Weights of a small masked image model: encoder arch vit.
Rows from block 5 of the encoder of a small masked image model, named by matrix and row number. Rows with one number belong to one neuron. Each number is 500 + 40 x the weight over its row's rms, rounded and kept within 0 to 999. All counts start at 0. Numbers have three digits each. After the name is the row's rms in percent of the matrix's.
After each neuron's rows are labels from the 100 images, of 14848, where the neuron reaches its highest value: "strongest on" is what is common among them. Only what is clearly more common there than usual is listed. The data: photos with spoken descriptions (Open Images, Localized Narratives).
# fc1: MLP up (encoder.blocks.5.mlp.fc1.weight, 1536x384), inputs 288-383
# fc2: MLP down (encoder.blocks.5.mlp.fc2.weight, 384x1536, transposed), outputs 288-383

fc1.74 115:502483526485453481410519464529538573497543576440467488470518580555519454493510472507467505528511570531501446503592472477601428479479479503519499443429529458530483510486464481512526475589557502547515512556397503487500576488511562557474551474483498529496523595474461538545486601454554501525
fc2.74 102:466569487480501509518533475505549454559460462507541486524471439498511524457513478506528432491521518453492510515456449579464511514448481435514469535529495551492460572479534523461458459465574503500478554492520512504533504496485494498495413535500501521549587476532550507458505420467472471499
strongest on: text has "sky"; text has "buildings"

fc1.145 140:493558481509502525498488483488502493485460544477498553511513506457504494586504461474436539493497527561500466487470498487512496503481423465483496482519509453444506540499461478501497475541441484488462525578513424428476458527457435583420452525445503501517461524506459510411515491424498444483
fc2.145 135:498467474479521540515466468543437485587462494518514467530560556596472511541493565472532526467543494501439488564493490496507491476484524491541487455504533541554480534516487515515483510542569524498532519537551532521497483501474519454529519471500467501473485507437528510511427498543449474489
strongest on: text has "wall"

fc1.363 104:426507539513457537513460568561434468500528458530501534498551531430537464498541487477509510471529458552514425519577487470446554516452504491480504445474470522545458565528536484502514501488557509515525521542534497567539551486547489437476538514438498447545553512477474511511519460580559511506
fc2.363 087:560509501523535522507580457549563594544540501476527538508468498487456470490488518485447556528546500519511516501475544468461496490554564561470565587492570473508531496471544553525506541503484492490465492521418533564487447480469530481478517468533476482515484490471535523523490485506428475553
strongest on: text has "sky"

fc1.588 110:538538548515511484461571533513484450469476500481477502545405488507457495484581496522471536437466520454494501407502500553538480599499534489603472497427493504553490516470461529465494552533568518505515479488567472539520471481566572442488530516525505476511481538514548528445444456494558483494
fc2.588 087:460530499490501502534507455464469492530506460520430525542534461448608575511467458439535531512533570488422439535451476529487489423540464542448445485533525532501469456555471469468578433457460530535387488488557465529487516460495451467519463504481571540521472515538424457530524486512580503534
strongest on: text has "text"

fc1.87 118:491506472529523572537512538539477500585506486477469470514506464480502461497493507531585498489482427532487480498564543518461482443480485547491531568558592501515542608508522474495495479461447582505472525534518558551477549504445536616533442388514505468470424444456456533572497518519502450454
fc2.87 115:436513522524463434441456513454502493540520498563457540546471501497509553535550486417465516532521556465491500470494509433493572538466450521486471614412462508539474410509471487525513510467578493500523518483464462511475487520473436485502555545486526509573513534485519452502508518479504536483
strongest on: text has "table"

fc1.438 111:523544473503452482463457535472505524478506533553430434470512557459516438591467503464513480493444552505461485461471535448472524419472467481493522464487531509535547467562559497559512472478449555504580466509480549457493535454485472543539605550456538522407447496532502564517469495509596465498
fc2.438 127:555465523496426447491550485553534509514486399524397488501507458502557526488489476485496523576540460469498511531487472516506495530529489513491490463435449558513530481538505475478555498450530456429468531522562538510498513473499497489544432431558458512435414526505465455460515437500429493519
strongest on: text has "trees"; text has "sky"; text has "grass"; text has "water"

fc1.259 124:507534528536501548485461474504531466467451512526480435499501507530509541525572467484490502529469410489527489504504493496475511537541490484523544518526510457495487519530585544473518495525575521431415474542511447512458374501519506503473541494482525607540487473515501446512445473496495535500
fc2.259 136:506502524519489504461491566564550475566488508454488516485500464539504526565488511545550448476445579459505429551511475443491412490512488525449447476472525418514547449512487544441518497530456530490525537512436425500562480533525549522456504474524465497491474474501480513506508510490461524529
strongest on: text has "text"

fc1.416 106:566530499482514486552521527564501437493516438552530426482511547519469466553559427484474553533593457554522523555557456501479496512465618487541555484483481494503529558520585513436565506534514443486487491531530554397434454499496504524471428553501533509556508511577467454453479504563507546522
fc2.416 109:438537525467513484406513412447482566483479529484513555507474468483534508486536501582569422519495515529519408525492520501494484529535452539490422505402480526464429522490505518500549426494512557496540572481508436528561517454503456586432522490493464505560470458490461543489591518495493489508
strongest on: text has "trees"; text has "sky"; text has "buildings"

fc1.38 098:503515524464530504540537560511565498509529501417416484468483522457488509502502534484497460536484403542504477574492571512516589529444556377483499566489493520423480504388442500476562552515553495463491439522508473486543514483471567587520506510439470473474440513485525458566452485508452439458
fc2.38 079:505482526528456503527437499512479480503415476471528533497445518537555464458477499484513558460529530487510526553494520456524477472528521531423566528484578486517511548440544535451538553478533505505482512533507565459487456575577484494618445538491536496500485575524500518436539561506550443511
strongest on: text has "grass"; text has "ground"

fc1.326 125:536564495467537470515530470430460550540525524543483487496508477514482514449520499504471495527572477541456442440439560490524523482523519492593524487484475497508477507485495442533515501462468429499462490513521503560521548427562500467554570529510537462499508515593598501533541504505440533464
fc2.326 115:475508448532558529600528473500533523527466462530504544527443541436468545465502520515456484450464484441472489530526454483478453532528498547388420476532525432531488558482509496505498529488474498563498508440527577468509503537498464485555460517524511565516497485539464510415436469495540495521
strongest on: text has "trees"; text has "road"

fc1.600 093:513552515448437507488491497512543512556495524468479516514532484640485506508555436420566538523476525490476478475525530444443491578496497527499520489476504508499482489500530464560542415531480483528628510419478476453456519470412462529480523519511493564483563528501474580530532457479503463607
fc2.600 077:539433479482460529565532580527497494480529496554450487489431528510526512443480479480517492534577473544529459505503465426428497479436503540520475499457453463530508505506508497491533552455455518490447507510533449465614536508515526529545492460472468532482421452544433463473494470506479578500
strongest on: text has "trees"; text has "grass"

fc1.417 097:460549483458483498434453490535460521504508455459501520556454479460478472535546455509533468506530515425565540538559513532434545457539459479455478496584489458516479611386502517509384553431503515527549495478461522550466442446441547473516514469467474513450477498502493517469555536527465498494
fc2.417 079:510457546459529486523379508487488525545488473438465530488491504508540436518437477452496534490542466508436561558460470525469514520486536524584563471494501480441473502462447556494479538504429475487502525543497427456457547507436530473494533497521563551465486495496507466599549476531512492484
strongest on: text has "wall"

fc1.492 115:530514529484452432498513559524453534457474530486467469550502516469587486512514539498492469475509536517459486493519489538521517472481505504519520510494506499454457546463502498510529490533550538513499506432508504496518529526559553486562501513465456405491506559562492409517482541488488518553
fc2.492 114:458417531528529470482528481453530538459507454538552461517520446509477457456519517472457491555477506491473519504474529540484529506471524509477472492502531482486515497570503481476427526471431554549468456529522525558519473439477446522481519509515545467517450547450481537514463527520486480526
strongest on: text has "color"; text has "red"