From a checkpoint of a small masked image model: decoder width 192, 8300 steps.
Rows from block 5 of the encoder of a small masked image model, named by matrix and row number. Rows with one number belong to one neuron. Each number is 128 + 24 x the weight over its row's rms, rounded and kept within 0 to 255. All counts start at 0. Numbers have three digits each.
After each neuron's rows are labels from the 100 images, of 14848, where the neuron reaches its highest value: "top examples" is what is common among them. Only what is clearly more common there than usual is listed. The data: photos with spoken descriptions (Open Images, Localized Narratives). In brackets: how many of the 100, against the usual share in percent.
# fc1: MLP up (encoder.blocks.5.mlp.fc1.weight, 1536x384), inputs 192-287
# fc2: MLP down (encoder.blocks.5.mlp.fc2.weight, 384x1536, transposed), outputs 192-287

fc1.60:141147112136123097143141108096094138115089126133097141143147160105100126076108121166117123175129129122121134079171147138133163146107095133105155119179092108144110126081091109140066110173139126109092118124096106119120113113124127131154096112069100101143121090116172120167114125137105074119
fc2.60:089096151106153134126085137167144116152142104135123128121117097146100121115100147150142134164113101159108120153118103130129119090105126126136125151158125118185130126097134128111155102130100124178135153130151123103113139136095136150139151104117131104113155114111122105073112149132122167172
top examples: text has "wearing" (30 vs 12.2)

fc1.182:103120121132136168128139157106100111133141156159073146131104089131132158128130111148164117133127142129139114110103085114128169116114099108122107126150171142176147099123151146119175124112134165155167078182142159141137142115091087112109179176120172081075150123117140130139098119117171153120
fc2.182:166129104150126119101150096095124089183107101135114137100140148133146153122073128137153135138116107127194164136140149091118126135167106169181112157141062144160114187123169120132113111149097102107096142114126102146119122122146151167145117154102128096116153100127151122112118138103125174162
top examples: text has "road" (30 vs 8.1)

fc1.266:121098100154162164101120136122132143113100165070129134145143096115103138147092137109172167114159162136121127149136087125097156114130117160104131093145095149147115098111126157138120114108130122126118114095160165147109128084120142087131166118118145125156111142152124098150115080126102117123
fc2.266:122127109099101129130164098108115139189172114134128130119138152132141145081141116104130145149081145107120167097121124142085126170134113135079123138109106131084130132153128095092145109158112121167146149121114136113112143146079138175108119131104153072152136127103158094094135147148153153132
top examples: text has "white" (29 vs 11.6)

fc1.746:162152126115098125104101163129145126144139116112138160131173115133125139122100091141131105122159118173129068152149112172122118153155122147101133106134112142120116119103140139113140145140117090126126116173135118173148140179124101089158051140141138083126129089135101124147117145108169118124
fc2.746:101147100145132132114139128137118113110129131131156112136121141084103103129125150203106115133101103094114162110109101103160170134099095119130068125153142112109099135139132157124099133142139167140123153105124165157110129113132176088146152113156124105124152172132144138070148120114116120114
top examples: text has "holding" (36 vs 16.5); text has "playing" (30 vs 3.3); text has "guitar" (27 vs 2.4)

fc1.76:106137133139122188148139130189186089129151138129132121109126151146092102110104156134110171134120118131123143135123075118101112144130124145143158139115159156123173092168144159087086093128150101157081126164132118106122141156151103169140146113136132154120090088174129176145135150132108150115
fc2.76:115126138134154091159138156113129134147127165103130164128116114085100164181130146155128100125117140121139130157072153110129138121117132107130113096115132123095153185083088108161148130157113152126139140106111115147159152145149183121152106134135108132143135168136129087091103097134103139132
top examples: text has "table" (30 vs 13)

fc1.33:095135106120112125133123111127120115123132123113117110105138130143109098141154120147151154095160140131087112128150119108145129125092130121153157111106121166170117101127090102084127153134155077160147128123206117151101102145121126090136129116124107132116143143117130171149145138116151158145
fc2.33:167131121157171129127087116110132104155092177117138160153167121135128115124126199141116114152131132104111115134115139145111143096091119138155110122082142119124139125098141131163122086147138161113115136114138188093109115129108142142122115142140167132073168131115150092138139096131096146131
top examples: text has "buildings" (27 vs 11)

fc1.320:145093140161147162117133122086112151124099065137085067115129130181159085129161135118126128134090138138100136115140140136115094135146113133162088113134103107126155126110151095169102155120092110095111168072164170120111113116135151147125097104114127134143174112135119076103099132181085132122
fc2.320:113125111100157144136078160144145105139111103111092139107122125123159131090112150089130142152186122109189131126102134098122175137135105107151144113120103101102122142131118122125155109144134117106164109114112132105141063138120131121143129114159100133114101120106166139153175090144138075156
top examples: text has "wearing" (31 vs 12.2); text has "woman" (25 vs 9)

fc1.138:159147093117120133149084135162141134112129129110113117144116125128125150129148129089136100155157124182082159126174127129097087076134141157097154109196093182102081111155074109125146119116147092168113155108135131101107174144105141119111158106134100163135099100084106140136131083123134101114
fc2.138:117118109143159143129101114102095113114117126121146097123138151151140098137069127142114130164094103135110138104134094105115127144114125107108109138101139106118125086148149127134160166128102135123136130133131145121152130140150190117142100130124133144119125185180103149111156139110130117145
top examples: text has "trees" (89 vs 27.1); text has "sky" (60 vs 24.8); text has "grass" (38 vs 10); text has "road" (28 vs 8.1)

fc1.54:125072114090138143154116103145145139114119139145151164144121158117100188151124112128120111154171083109129100120152106095123079153136157136150125109143110170114152128124112134135111136121134145121108147177131115121120111118142145123151123079101135142162091124087100129179187125136153157117
fc2.54:129147110149104150146115164114102149123105133147128093130171151146117086121118132134135114164089102182068138120100114103105145126126123109155107141121160125107138150108113151185137106145118148121124139127130147110165162156132160119144114141127136107116165170116172130112127129135122100120
top examples: text has "plants" (32 vs 9.7)

fc1.446:115121101115125143130105093143121126097129098181147163113122150164084157108114098108089135132145123146140162130130124147145097110147153124107125104113128159091093127130116157146149110169083161146139159153141107126153159122138116102117111069151144175105170149092155139100129096103121144142
fc2.446:157136141150120128129125145111137132168114176112137074115090100095150099134115154185157130144141115113150144163108139114125142148114120116092131156183107113120128132116116139133163155123174099121122155101122139116130104122127186102132081181142128107133108130160104119110152168137186127152
top examples: text has "wall" (45 vs 20.1)

fc1.326:099117138125133157118114087170119113125075139120108161111138135142125136130121140149133125103153132118126172120146085148139108143101189077091142106115214164133162167134139144119106105117169153124152115132120141179180142120091112136124107150130136116089084142154130121162126103144120112150
fc2.326:158116166168114137119161080091136164151130151154143148159141132135125139096123117130094143112147122130155139103153150127131138128147138168162116177122123133122128140106119190112097183136117128127113126096079146162109118116155165086161077159122109115135149110109151136083177128147133139134
top examples: text has "trees" (56 vs 27.1); text has "road" (41 vs 8.1)

fc1.71:155135127159145166136133096108140128074168076165123148091107131153153111109140129145121105078132117137128186089112151097114094163148125171115145125087137128127149146132096129114127113117122171097086083128186147126101115127115137117142104072103158139186130110109140101142147151101143083164
fc2.71:105137097140112161134096128148135161146098136095116140133115103104119103130119138118155161159145162145172092123152109140121137129103090114110132084150112132134131137087156177140134143169133086155126124100116162143124132132114135108108114182183082085085147130108146139097149156149146083133
top examples: text has "wearing" (36 vs 12.2)

fc1.696:136100134143148109155109128160130127136100178147127140125159097108109104156153105116115146160153149157132153111083137131128148104110139128161133152119110115151137144128154132149170139154121090158117123119127129148154127076144123138099133181135105136136110132131110122157116084130145144174
fc2.696:118099128103089183122111142155151154149119115121094142159101136148124143101083148164170109127102136089165103124128134126146163126122149102116142138174120159130136106093113159121121152150134166128142096124106122119081133113111156130109164097072126085094147147148143141130156135115124138113
top examples: text has "white" (29 vs 11.6)

fc1.208:107125154141099116118165127098135125116124100124163144128101152146158158137161131202123129162125112159158129129133095138131057194151161093108113112133188153139136104160144137122156106104104131152132096127147103114135129091139089086150143141174164140122153149098139112167104096121129134156
fc2.208:066120080152175136093137146138132160135105140133137114150118153107146128124163111105153146087103104124176114127107136151118182103135169138140131167133105168135115119133127113082117151096133130115112141123121140128126150173091157135104109109151161166127115124107141144119108167116155107147
top examples: text has "buildings" (27 vs 11)

fc1.87:128127090122119131081133168082124113090128145103133117144166165140167122137151151131162118103119112142136122152084123133135093143145154137116146111142157110102157126130106106092134155089135167117138156099133133129141085133109143150118090102123116142109138153110113116122113123091124142131
fc2.87:149150105116101166111101121145136148162124120139104142122100122103145151094090110158177108134111141090126110099108105115099153106120142083151128110131140144153119085167154087121122137117124156134133099115088085141111155104096131082166141142132112097116132135154119101125103123154121122107
top examples: text has "table" (32 vs 13)

fc1.652:124138128125161139156130108168139116121150138144151165152146145108102148140147138109149086154145129129107156093125107155124111100093122125163132131089125164133120120149124167090134146136095137145123170105124114154125120092116127128133128105176108143107088094111113115100154093138126141100
fc2.652:105152142157137118124126154101088119116073150076143087118148126093142137109090122146111131117115139100125173125104118145125126159169130138149148117170133074073129123140140116148138147146152111166138180116123131092129126163168168124163103112124127136157140183121124139122177115122157128155
top examples: text has "grass" (31 vs 10)

fc1.542:112115114162113157148144112147082119106107145172139123144130125134203119158149127128172125079159085075138104142096133170098091132140094147170088099154139131138133141107117174109152135102120151145134118106103133163107089088131111095120103135128124103154120156156093141161088130157196143102
fc2.542:142136145155116184111132102137117136144104105136115136107183129168136116096126111110114143123092138120138146121136138101137137105136105117069126137106099132129141086148148149139097110084103131128137128090123103127129174114172126192111174142163106147111137120112150157104112126100137167098
top examples: text has "trees" (61 vs 27.1); text has "sky" (50 vs 24.8); text has "grass" (32 vs 10)

fc1.438:126195139152125131164129098145090117106075146138164108124119137110140111142099127145111128103127133103122141157129188157108110126103110113123149113152145130097088093158160140101118132138153133110136126112132138145117127094139137111135123110180116122103077157093141136146110124133137151129
fc2.438:124102134127117163127095100155143129126102058145141130126169110171157106135133124081119170128136138118123130108128122118114105128133130125106121121093135111119142126138145134123094120089113154159136121134132143142109137140140138148114147163132103152144123146143130164113165124139133175143
top examples: text has "trees" (78 vs 27.1); text has "sky" (66 vs 24.8); text has "grass" (36 vs 10); text has "water" (25 vs 7.9)

fc1.108:102113107190139164110111139146132045111125139130193076071130153156173121162125131126123124088154154147146124126119122128119140142175120098111102096129135200084153134095148175132130137148132116104098099135112130153120088074093148131118116121149108159119056098150116109099143152145151121131
fc2.108:125093115097127177098157125152159122091113083140089152150125122096110116104120158156113177086142119117123144147140139104111167104107177111117144151157099124154151151118096113112102159150126173133136130142133131122134158152129116133093144132175139130141170095098093149131139127166134137151
top examples: text has "two" (30 vs 11.3); text has "man" (29 vs 11.9)

fc1.698:154128127161137164106129151122113136152144172139081091140101083145126090088111106166161122141112113158136127087152125126133103125126120173106108098153139117102154167125083143174126136123159129141134107124121115148171170095163155141152127161097122114122105100151128127135117135114104114139
fc2.698:119106079132126150104125124140139151112122096098107157088160100121133136164133147123158083115122089146126124138147136137113144127090140156156134122120127155195094118113129151130136131149138130125130170151110136145164085137123156131128117151076152116114157124104104095131152135148116126134
top examples: text has "wearing" (41 vs 12.2); text has "man" (30 vs 11.9)

fc1.524:158115128098154148109130110142096139114207104176111116118103151124150116159120111122129127145169183098128163147126112144103112086120126107151130155126148091159131166125160119124112120134133152114118110090126126143096101138107131085100140139113119118093180118123095146120144114136106153161
fc2.524:142176156144176160127129134098099104138100109092131117136124138132109184116111108137157130121148087128149113166086167116121157134132085138132114098142056163112113109151119134152110172148103131130153146117170103129147142094097195152144135137096148139152144148106127111112129077083150150135
top examples: text has "road" (28 vs 8.1)

fc1.203:164173124153113131134125124154152176126117109089103117177133117122096137129147176131150130089127118144137152162123092121126163122130113131182161129119147110124120143136149132114145113103127166127108116121123134135107158135137086189131141129163126109104096118125128097138090169139144150105
fc2.203:141132134097160149107154140134146166109098106127093160144144124130146081084129099095093164113124156084098154063100126101112109134134127126144131116128131113129138126156133129177150126123115111099118119115132095116160090123118151122105099171145124140145174133108136099151146126116117122133
top examples: text has "white" (31 vs 11.6)

fc1.290:125087121168166144100120161140139124088134066105131125103151108123153131130140159092146105164125110128113124128120162157138073116174123114132131095113089157155170158170151127111131111157153136179109167174129139149115124099146129110154141109118121127125122138117126157135126167118143116184
fc2.290:097116106129109132184116143129066131122103136093108093175108207122129129147089137134158130109123103187130165164146091106147173148088088125095097145160104140113119126097150152108128157130114132118105110119138127122163141139073168141138080129131121147164138128114156116087172167115174123127
top examples: text has "wall" (41 vs 20.1)

fc1.755:164164099121168167139143169126162127124169113121154110140098119102142183159094122164132157172138156078090127123087099099135105130112149086153136104192129117131143173150111140140103107121110155133130137138133179080138164116100127123134133100131115124112125150124139139121143109152091173176
fc2.755:131131119122129083130107103107118163133079127070117089110114092127099101087121112164113142118159138140122150116119151136106120141116120168091140119139117155097129128087097156151138132067133153147107126128084093111157141128133176114150142099117110124093123123153138091105172117148109089168
top examples: text has "food" (46 vs 3); text has "plate" (38 vs 2.1); text has "white" (28 vs 11.6)

fc1.491:159093100131112122102138096123136137158145180139098115134155093160115148117152110130122168180120123162134186165138088154143124121139130154116109143110110130089114114100076103212133150119133176144160117149102147172174112129121129143162114123104160177140083116122137115126138127156159076159
fc2.491:124181136137125151133121132091161130150141121135159107102137127099151124133113153145131092093157133121146173118083158084119127117141169104160147132138113121170126125121164162103106115140119083101105128068107127107146165129145137087121106131139118113139130139142137146103148110143113114087
top examples: text has "water" (26 vs 7.9)

fc1.548:081145118167149145181122128120114116146165148177153101133134129144149109132153113112163098096084134145124132160139088164091106076164114143125081133122143135080196134188124152160125108143141138150082131145120119145137125135132142110147150129115106122102125106125160115098120120090180127112
fc2.548:152083131102171072147160146127164080133132137170116162142114103150117124112128168125107151153190147150151158160090127095125145176084138131126173105146103133118117159083118112135134139145137161121124107117102140129122084105111168087107102135145139166136166118112105159131117181135144123145
top examples: text has "wall" (50 vs 20.1)

fc1.479:125139135109140155135084134104119095173112128172095080149138137140155096153142134113151120110136125113141106126116117107125101130125160164135126134083135117098130134149128174104105116087088158140140153089067102142159126150114135162137121103097144131123102120152128101171145134167121113129
fc2.479:155111087098154127106125098108155162132129177118141174143145119117148141143158164128094120133147135135129129107108143138126151112131149127144118149145127155135156151146121119125153136068121140164119166183143113109103163099104125128124148115108132151099092109130134145103104137120166127147
top examples: text has "grass" (54 vs 10)

fc1.557:172126155163160141140121110140137116143144125137140148116104124139137141141078119119106090090116095159099128152100122104101056157116142157119155096128155139109146126167110133143142145136125149129112081132156135118118129123128124126127100127091107167130120114152150112117159149074210103154
fc2.557:120135108137130143092074114127136146117107134108110150142142135141078090126135160133136121147154150135153137103139122101151146131083097119170102074158095118121133144063101105128090143188140128169102107103122178147146123115135141120132133131179136113129138121123090086150126130162089106131
top examples: text has "wall" (46 vs 20.1)

fc1.600:146132125121138130143123138139115121136101130136108177137075119107168129120157142101128107138161109157117195101146116117090137060129155113105115108144161126112114162154141099122118139125162122111161108109124091166137153110114137187113150127100113138131095160141113120121141137069110099123
fc2.600:091134126159095135095155130096172144108087128120145137112200154150139107148149155113128148150077146146087126117151158103120122150134139056145097106084140092130141051115123147161141115062129095156111111133122156123130094143144144101148091126143093105140147128096127138181110106168161143153
top examples: text has "trees" (71 vs 27.1); text has "grass" (36 vs 10)

fc1.88:113123152098155178093127104128110148150120170131123166149140124177118125094111125144138133114140117091131139131122101148134122137122136133139126145160116114154142123086114142138149148103061120140112115102117173135164118132123156139113135140146148122140118122088096156139126134153145113148
fc2.88:137118124177125140164137140133141128141115091125137127119145110073118142111129124100133153157133114170119111128096149092123137124169159162138124104144159114120131148124142147151112102160114101132120117134132140131127155104152136116132085118116103123144126147129100100154114134119133117115
top examples: text has "grass" (32 vs 10); text has "plants" (25 vs 9.7)

fc1.397:143112101125114146076116137173084146154176106099119143126136139137132133130138165125177133127149153098119151153098075132133112113138146157186126146106152138129152126092156144110137121133119107145123120163139140154151141112113116108081098175142118150132147099145091078129117148132109099133
fc2.397:128140140130140191143129125124111122157098118153140135144160170128088141101111092167148114129129134114152117107138167142141177112144069128119131169170073153140121130175139122160100124130101142139152115130134115149102160125137148145158138130142162084133152163091158155114148091114170133109
top examples: text has "sky" (54 vs 24.8); text has "buildings" (28 vs 11)

fc1.336:098126134127105121152126129159118134116109127128112177102125093134116112119130153142141090126115147118138111099135153131123136119140119154133138123108137133121122141116135167148101140121141154111154097148130128128097144122143117139115108107093147110112135123138113066096198115136077103119
fc2.336:139105150128129127094133122149123092180097101137165116136145148146117163118128157125132115159137111159125117136088111124125114092125123128113110175111100100126148115103119099144140124140088114149139109136138126136134123105100165143080157146128102092142151105125105105157147087098116125171
top examples: text has "text" (26 vs 6.7)

fc1.695:121144164132165173112142107145153112126129124107129129117142111180129126101184132097128067099193117117101134132136114138127121128150127105132170125124170140117103116096114159107117159162122079120111131131168142127093129166129129132120126133135140147111134120144163117133135142170159076160
fc2.695:137092094106098171129147095133103153126146125159168141160126127071102140149083120114134132070095125088110149162130091149133122166096106135126098083150127110099148163122120120127113162156110156120138161143104123123145111127136146114127122135135130107113183111122109114109126141132155142140
top examples: text has "woman" (25 vs 9)

fc1.123:122142150137089117084115095075161121109183152099154144116085123126136141122146104105128134170114130140126123137063137134133127171138155134148120109142153129107105143125124152109172139115136133142109099163112087102101140166126139118091109138161178114179133128096120114124130158114149134122
fc2.123:140114127147130161122076104149077111130120133084144099193146121119116069128144133140147116121116150101143116112173128115085110123089125146115150127132125099116112117127163125151119120094104124098123143101071141119129135114107156141091163171108107104117170147160150133130136083145088155124
top examples: text has "people" (56 vs 22); text has "standing" (54 vs 23.2)

fc1.417:105090118146148101125080115147107127123168120108164113111099121133115123131104118134091170111110136118119152146134084145114118106107132132127162123094165145128135122142143158123149102145144135120126183082148124129145111086158142146124121135153131109168141126144155152168193144147113161158
fc2.417:146109140138109138117094101118116144118126137149087116128071139137144135131128117128114108145113079148137193137139109119159119123138135108100139107134105126143128138140136100134130147109167134107077120108102088099102136112090126110158111108174093114131125179146070141100147083166157091134
top examples: text has "wall" (43 vs 20.1)

fc1.442:137104134200157141141133091196145130119129114150152101109124152147122146174124114058130139176145141166116156168063123127153097133147151138121126113115133140080095107143122091128143141149097110119105149175169132081074108103117125098110133121098084171163118092184137109124098179108158107158
fc2.442:143129111111089113144073097133129164136105122097137161146134130168133112122084137134137111117151125115170166162145144096119150168112106153152154114139079141145121122099096073134089155144137127151142124111136112089106165092141141114155130149132112129094137152173139110123104123127116123116
top examples: text has "buildings" (27 vs 11)

fc1.426:157100140134118142148130096107147120158134097143168099145095137140149114125135130149144099126133108155118142131131147145137108166168125150138146159131154145187112134105138117095117149095092123130128136132158115140131106097130129140141106109101158121131095145110189118116147142115100099143
fc2.426:099147081091121122079104090113120074142135137153101147115153146108149135136085131097120180124131134126095128134159132092160127124142087094080114137142098104093126139136134086127114128149146110134166121091093133123094125132119170138101129168125097124150121129123100141104125124096133141110
top examples: text has "woman" (29 vs 9)

fc1.183:131158074102136087099129118120136121108130119163098156164144130161145134101115114123101129106123138125091149117088156153165165139140156168137140126176158107125109086119148150137118161112110163163107073128154198101110199179130109084195113134149093126113108118107155168156095089105147111171
fc2.183:110141097131133107180143128137132140132131095159148116133116132083133138126133152134095141134159135137082109105136090104123120127104137131134117130123148161142176161167101109116176138143137087163165151155162118091162131082114153145101144133098118144098147101156124107112139132096161115109
top examples: text has "red" (25 vs 4)

fc1.607:149128110146134153119129123126146094162103125123135082091153102103131083147132163101117115142154140137135118142162153138152152155150132138099137093111103142144145129099081169149119187151110095093093129148128151180117132134117169068080090107136134105130088062120135123126116099142098123137
fc2.607:084138131156136180130077125161127126161134093147119149139148115134109172130133135130122131153095152124112180083111086146107156135133133132144135149129117121145110123141136118131126117109140114129134151118118129125138109161158127179115166146114121128125149176145136133105138117079150167115
top examples: text has "man" (30 vs 11.9)

fc1.492:117136131126110146113148113143131150160089131123130116133140137108118161142123157112151142151135128139127142117152121099118151087096134130107101105167153161144155147058100092148182129108126108110088131167119146109143125072091134104121105138078098103109154127121100082100156124105103149138
fc2.492:150165151112130131114082102141155115142125113145172143147098112157134135116111107140086123108152115111106090142144115140104143116123111126142151156153127126143122115164142165085093128144139131128150120101116091107109119151127119124165134113126120105115161128158159151135174125137167133132
top examples: text has "color" (33 vs 13.1); text has "red" (26 vs 4)

fc1.423:165100103133145117124118114125136088131135139078123123113083107151135144166158117118185129137156175153114162114159120140137122084124122151123125099147094136085060150148123076100153106156149094129126145123164139113149125161105140153174156105063111129094132147099148144122139143141125118165
fc2.423:113121152071123105127133149114096127117106156107124122118117123124132134130125149144087163154131125138162128152096099112114087116122129137116095087119096100135137100117120172128142141072136115179122106137109161129173149169151159138115118111150145153141112122141081132113129127121136129108
top examples: text has "white" (40 vs 11.6)

fc1.210:154182145121113171138124111121118101109140107120111156118146156109135112099128150122174158126128101119093132151104167116116118157109127118079135099151130139097093135138112140133185138098144122107086129179123098115088138159085180135103138071135105123129085122140114109171138124167111130145
fc2.210:101095097197082138112143092130125160111100087117162138117157138148107111148113095134114137099107146154119136118133142123092132130126126117148118118084142113100112081136111111164118115099119151150137125114132149150122121122177115084134124173127055147119103143147152123114147120141160136161
top examples: text has "trees" (71 vs 27.1); text has "sky" (60 vs 24.8); text has "grass" (30 vs 10)

fc1.605:121118134189131140103122138129142136104135136116108114118174135104128110148121091141147155167138124129132145087139142128163135115189081140081141106128077124134138093135108094133148188165074156156085140144115129136155108151105126110111119120143132106139089119170160120093097123118159154106
fc2.605:149128102132135111117102121134155109125142156117108108151114113107123144089134124135140113100134102138137171177116137119100121115121130103161156169174114149124141112102143138122114145131144140144119147125149140119095134116192137147124151085143127137159146144128084121142097133129136145097
top examples: text has "wall" (44 vs 20.1)

fc1.49:118107130124159145148137115093134095108122136137097167101176110156078111134074142120100118128147120122119127120127120141122098181123160115122113144143117137141115136129113103113123145119116116136120140116150085089145145130129152099155171114130150157092121120131134143101128105134159158129
fc2.49:114125117158074130126098083144109149151073109109148093156166148117119116122145144146137157142145128120150137141159126071149158135095091117110156084108113130067148122140115118131111087085128141128134085134104146153112167105131124136128100092125072102131124174117117114125141102113127106145
top examples: text has "sitting" (33 vs 14.9)

fc1.156:135104164114149153139122132166156159082071183102145110141140118124095107165159121141123106120128098070156081137166124130177202132157127129154115174136099118120162115137121153158102143089151098091126114110165150120166176144123134122150136135181126148141112139129150117129088156114130089112
fc2.156:111119105138107132185139112112110122158129098126134110134148139111160134148124162138100095147137171143117132123099152120138064194135165160122135084151121102115107151131060136152141065120144095125107137139155107085144131117179164122091106102112111131129137135166150132138200132115133096163
top examples: text has "white" (29 vs 11.6)

fc1.723:165163154115169111137142099133123186158096111127142126091137142126115107159170112123142126121143149089109139144146101188108123109133100163140120082143126186153109136139139135128129195169106080147124126123138113138078119126102102083128148139116130114104153157107154149131122146100142146162
fc2.723:118126155130137137131141111133152156104125143117125099121137096139162103146115156137163142165152156155125132125139107116125098150177124140131133104147136150105150187093134169137102124174129120123139132104119126160141085124187110123133113093145115127160108123148065104109129159138126139130
top examples: text has "sky" (51 vs 24.8)

fc1.545:111108126121201142105108123106116147112140070105122073144136159122116126118149148181179126136131149098136146100159124141084085120082096109113132121137126092123108149108088133103087129124188146092126117109121126112144140125084117133133115138088065116120147095135139145124156110146082163109
fc2.545:123147121124120131145126117128109168093124147098111121145124111158107152163120136166117133138094139157103133148132108183151132140150106132086095084156143129102112117095138145148112159119080174168136133136140135122190133187171137119159137107157161135138194137104133086122110120158139108160
top examples: text has "food" (27 vs 3)

fc1.467:132157138129126117087157133122125115169159131102188143096084125101099146148116126085136127121116135097135167148103137103096115159086156141117123124123125144105131115103119140114102176154114169134114118148122113105154125146142124092110145118116118079113121138111141125115170087165136127126
fc2.467:085090130107138132134133112156112153155145136154153127155141153126129102117166134146112142112103124110128148120139142156094095150146132106111150112142111122148165113102120098117120145076169134157124102155102125118133128120137099116131104162145143145138129136171113112166148170105097157112
top examples: text has "front" (29 vs 11.5)

fc1.588:152099145116147123100131157131154119138136113142115166150112131105109162129166105121160138137135146107121108155148102143122148132099115129147096138154108161107124185087103187089154117176115117106087160156094159147059144114099153091094124153106120129155100116098098142165089183116155110140
fc2.588:114127107133120145120141071115092130131119135083108138122147145136138115116118110169143125147099176087138111124121143118144151162144154131113127118109141147129109108118135123130158113108123122175141142156120126152123162123139120134144094125119115131161134148180150160099144059109104099116
top examples: text has "text" (28 vs 6.7)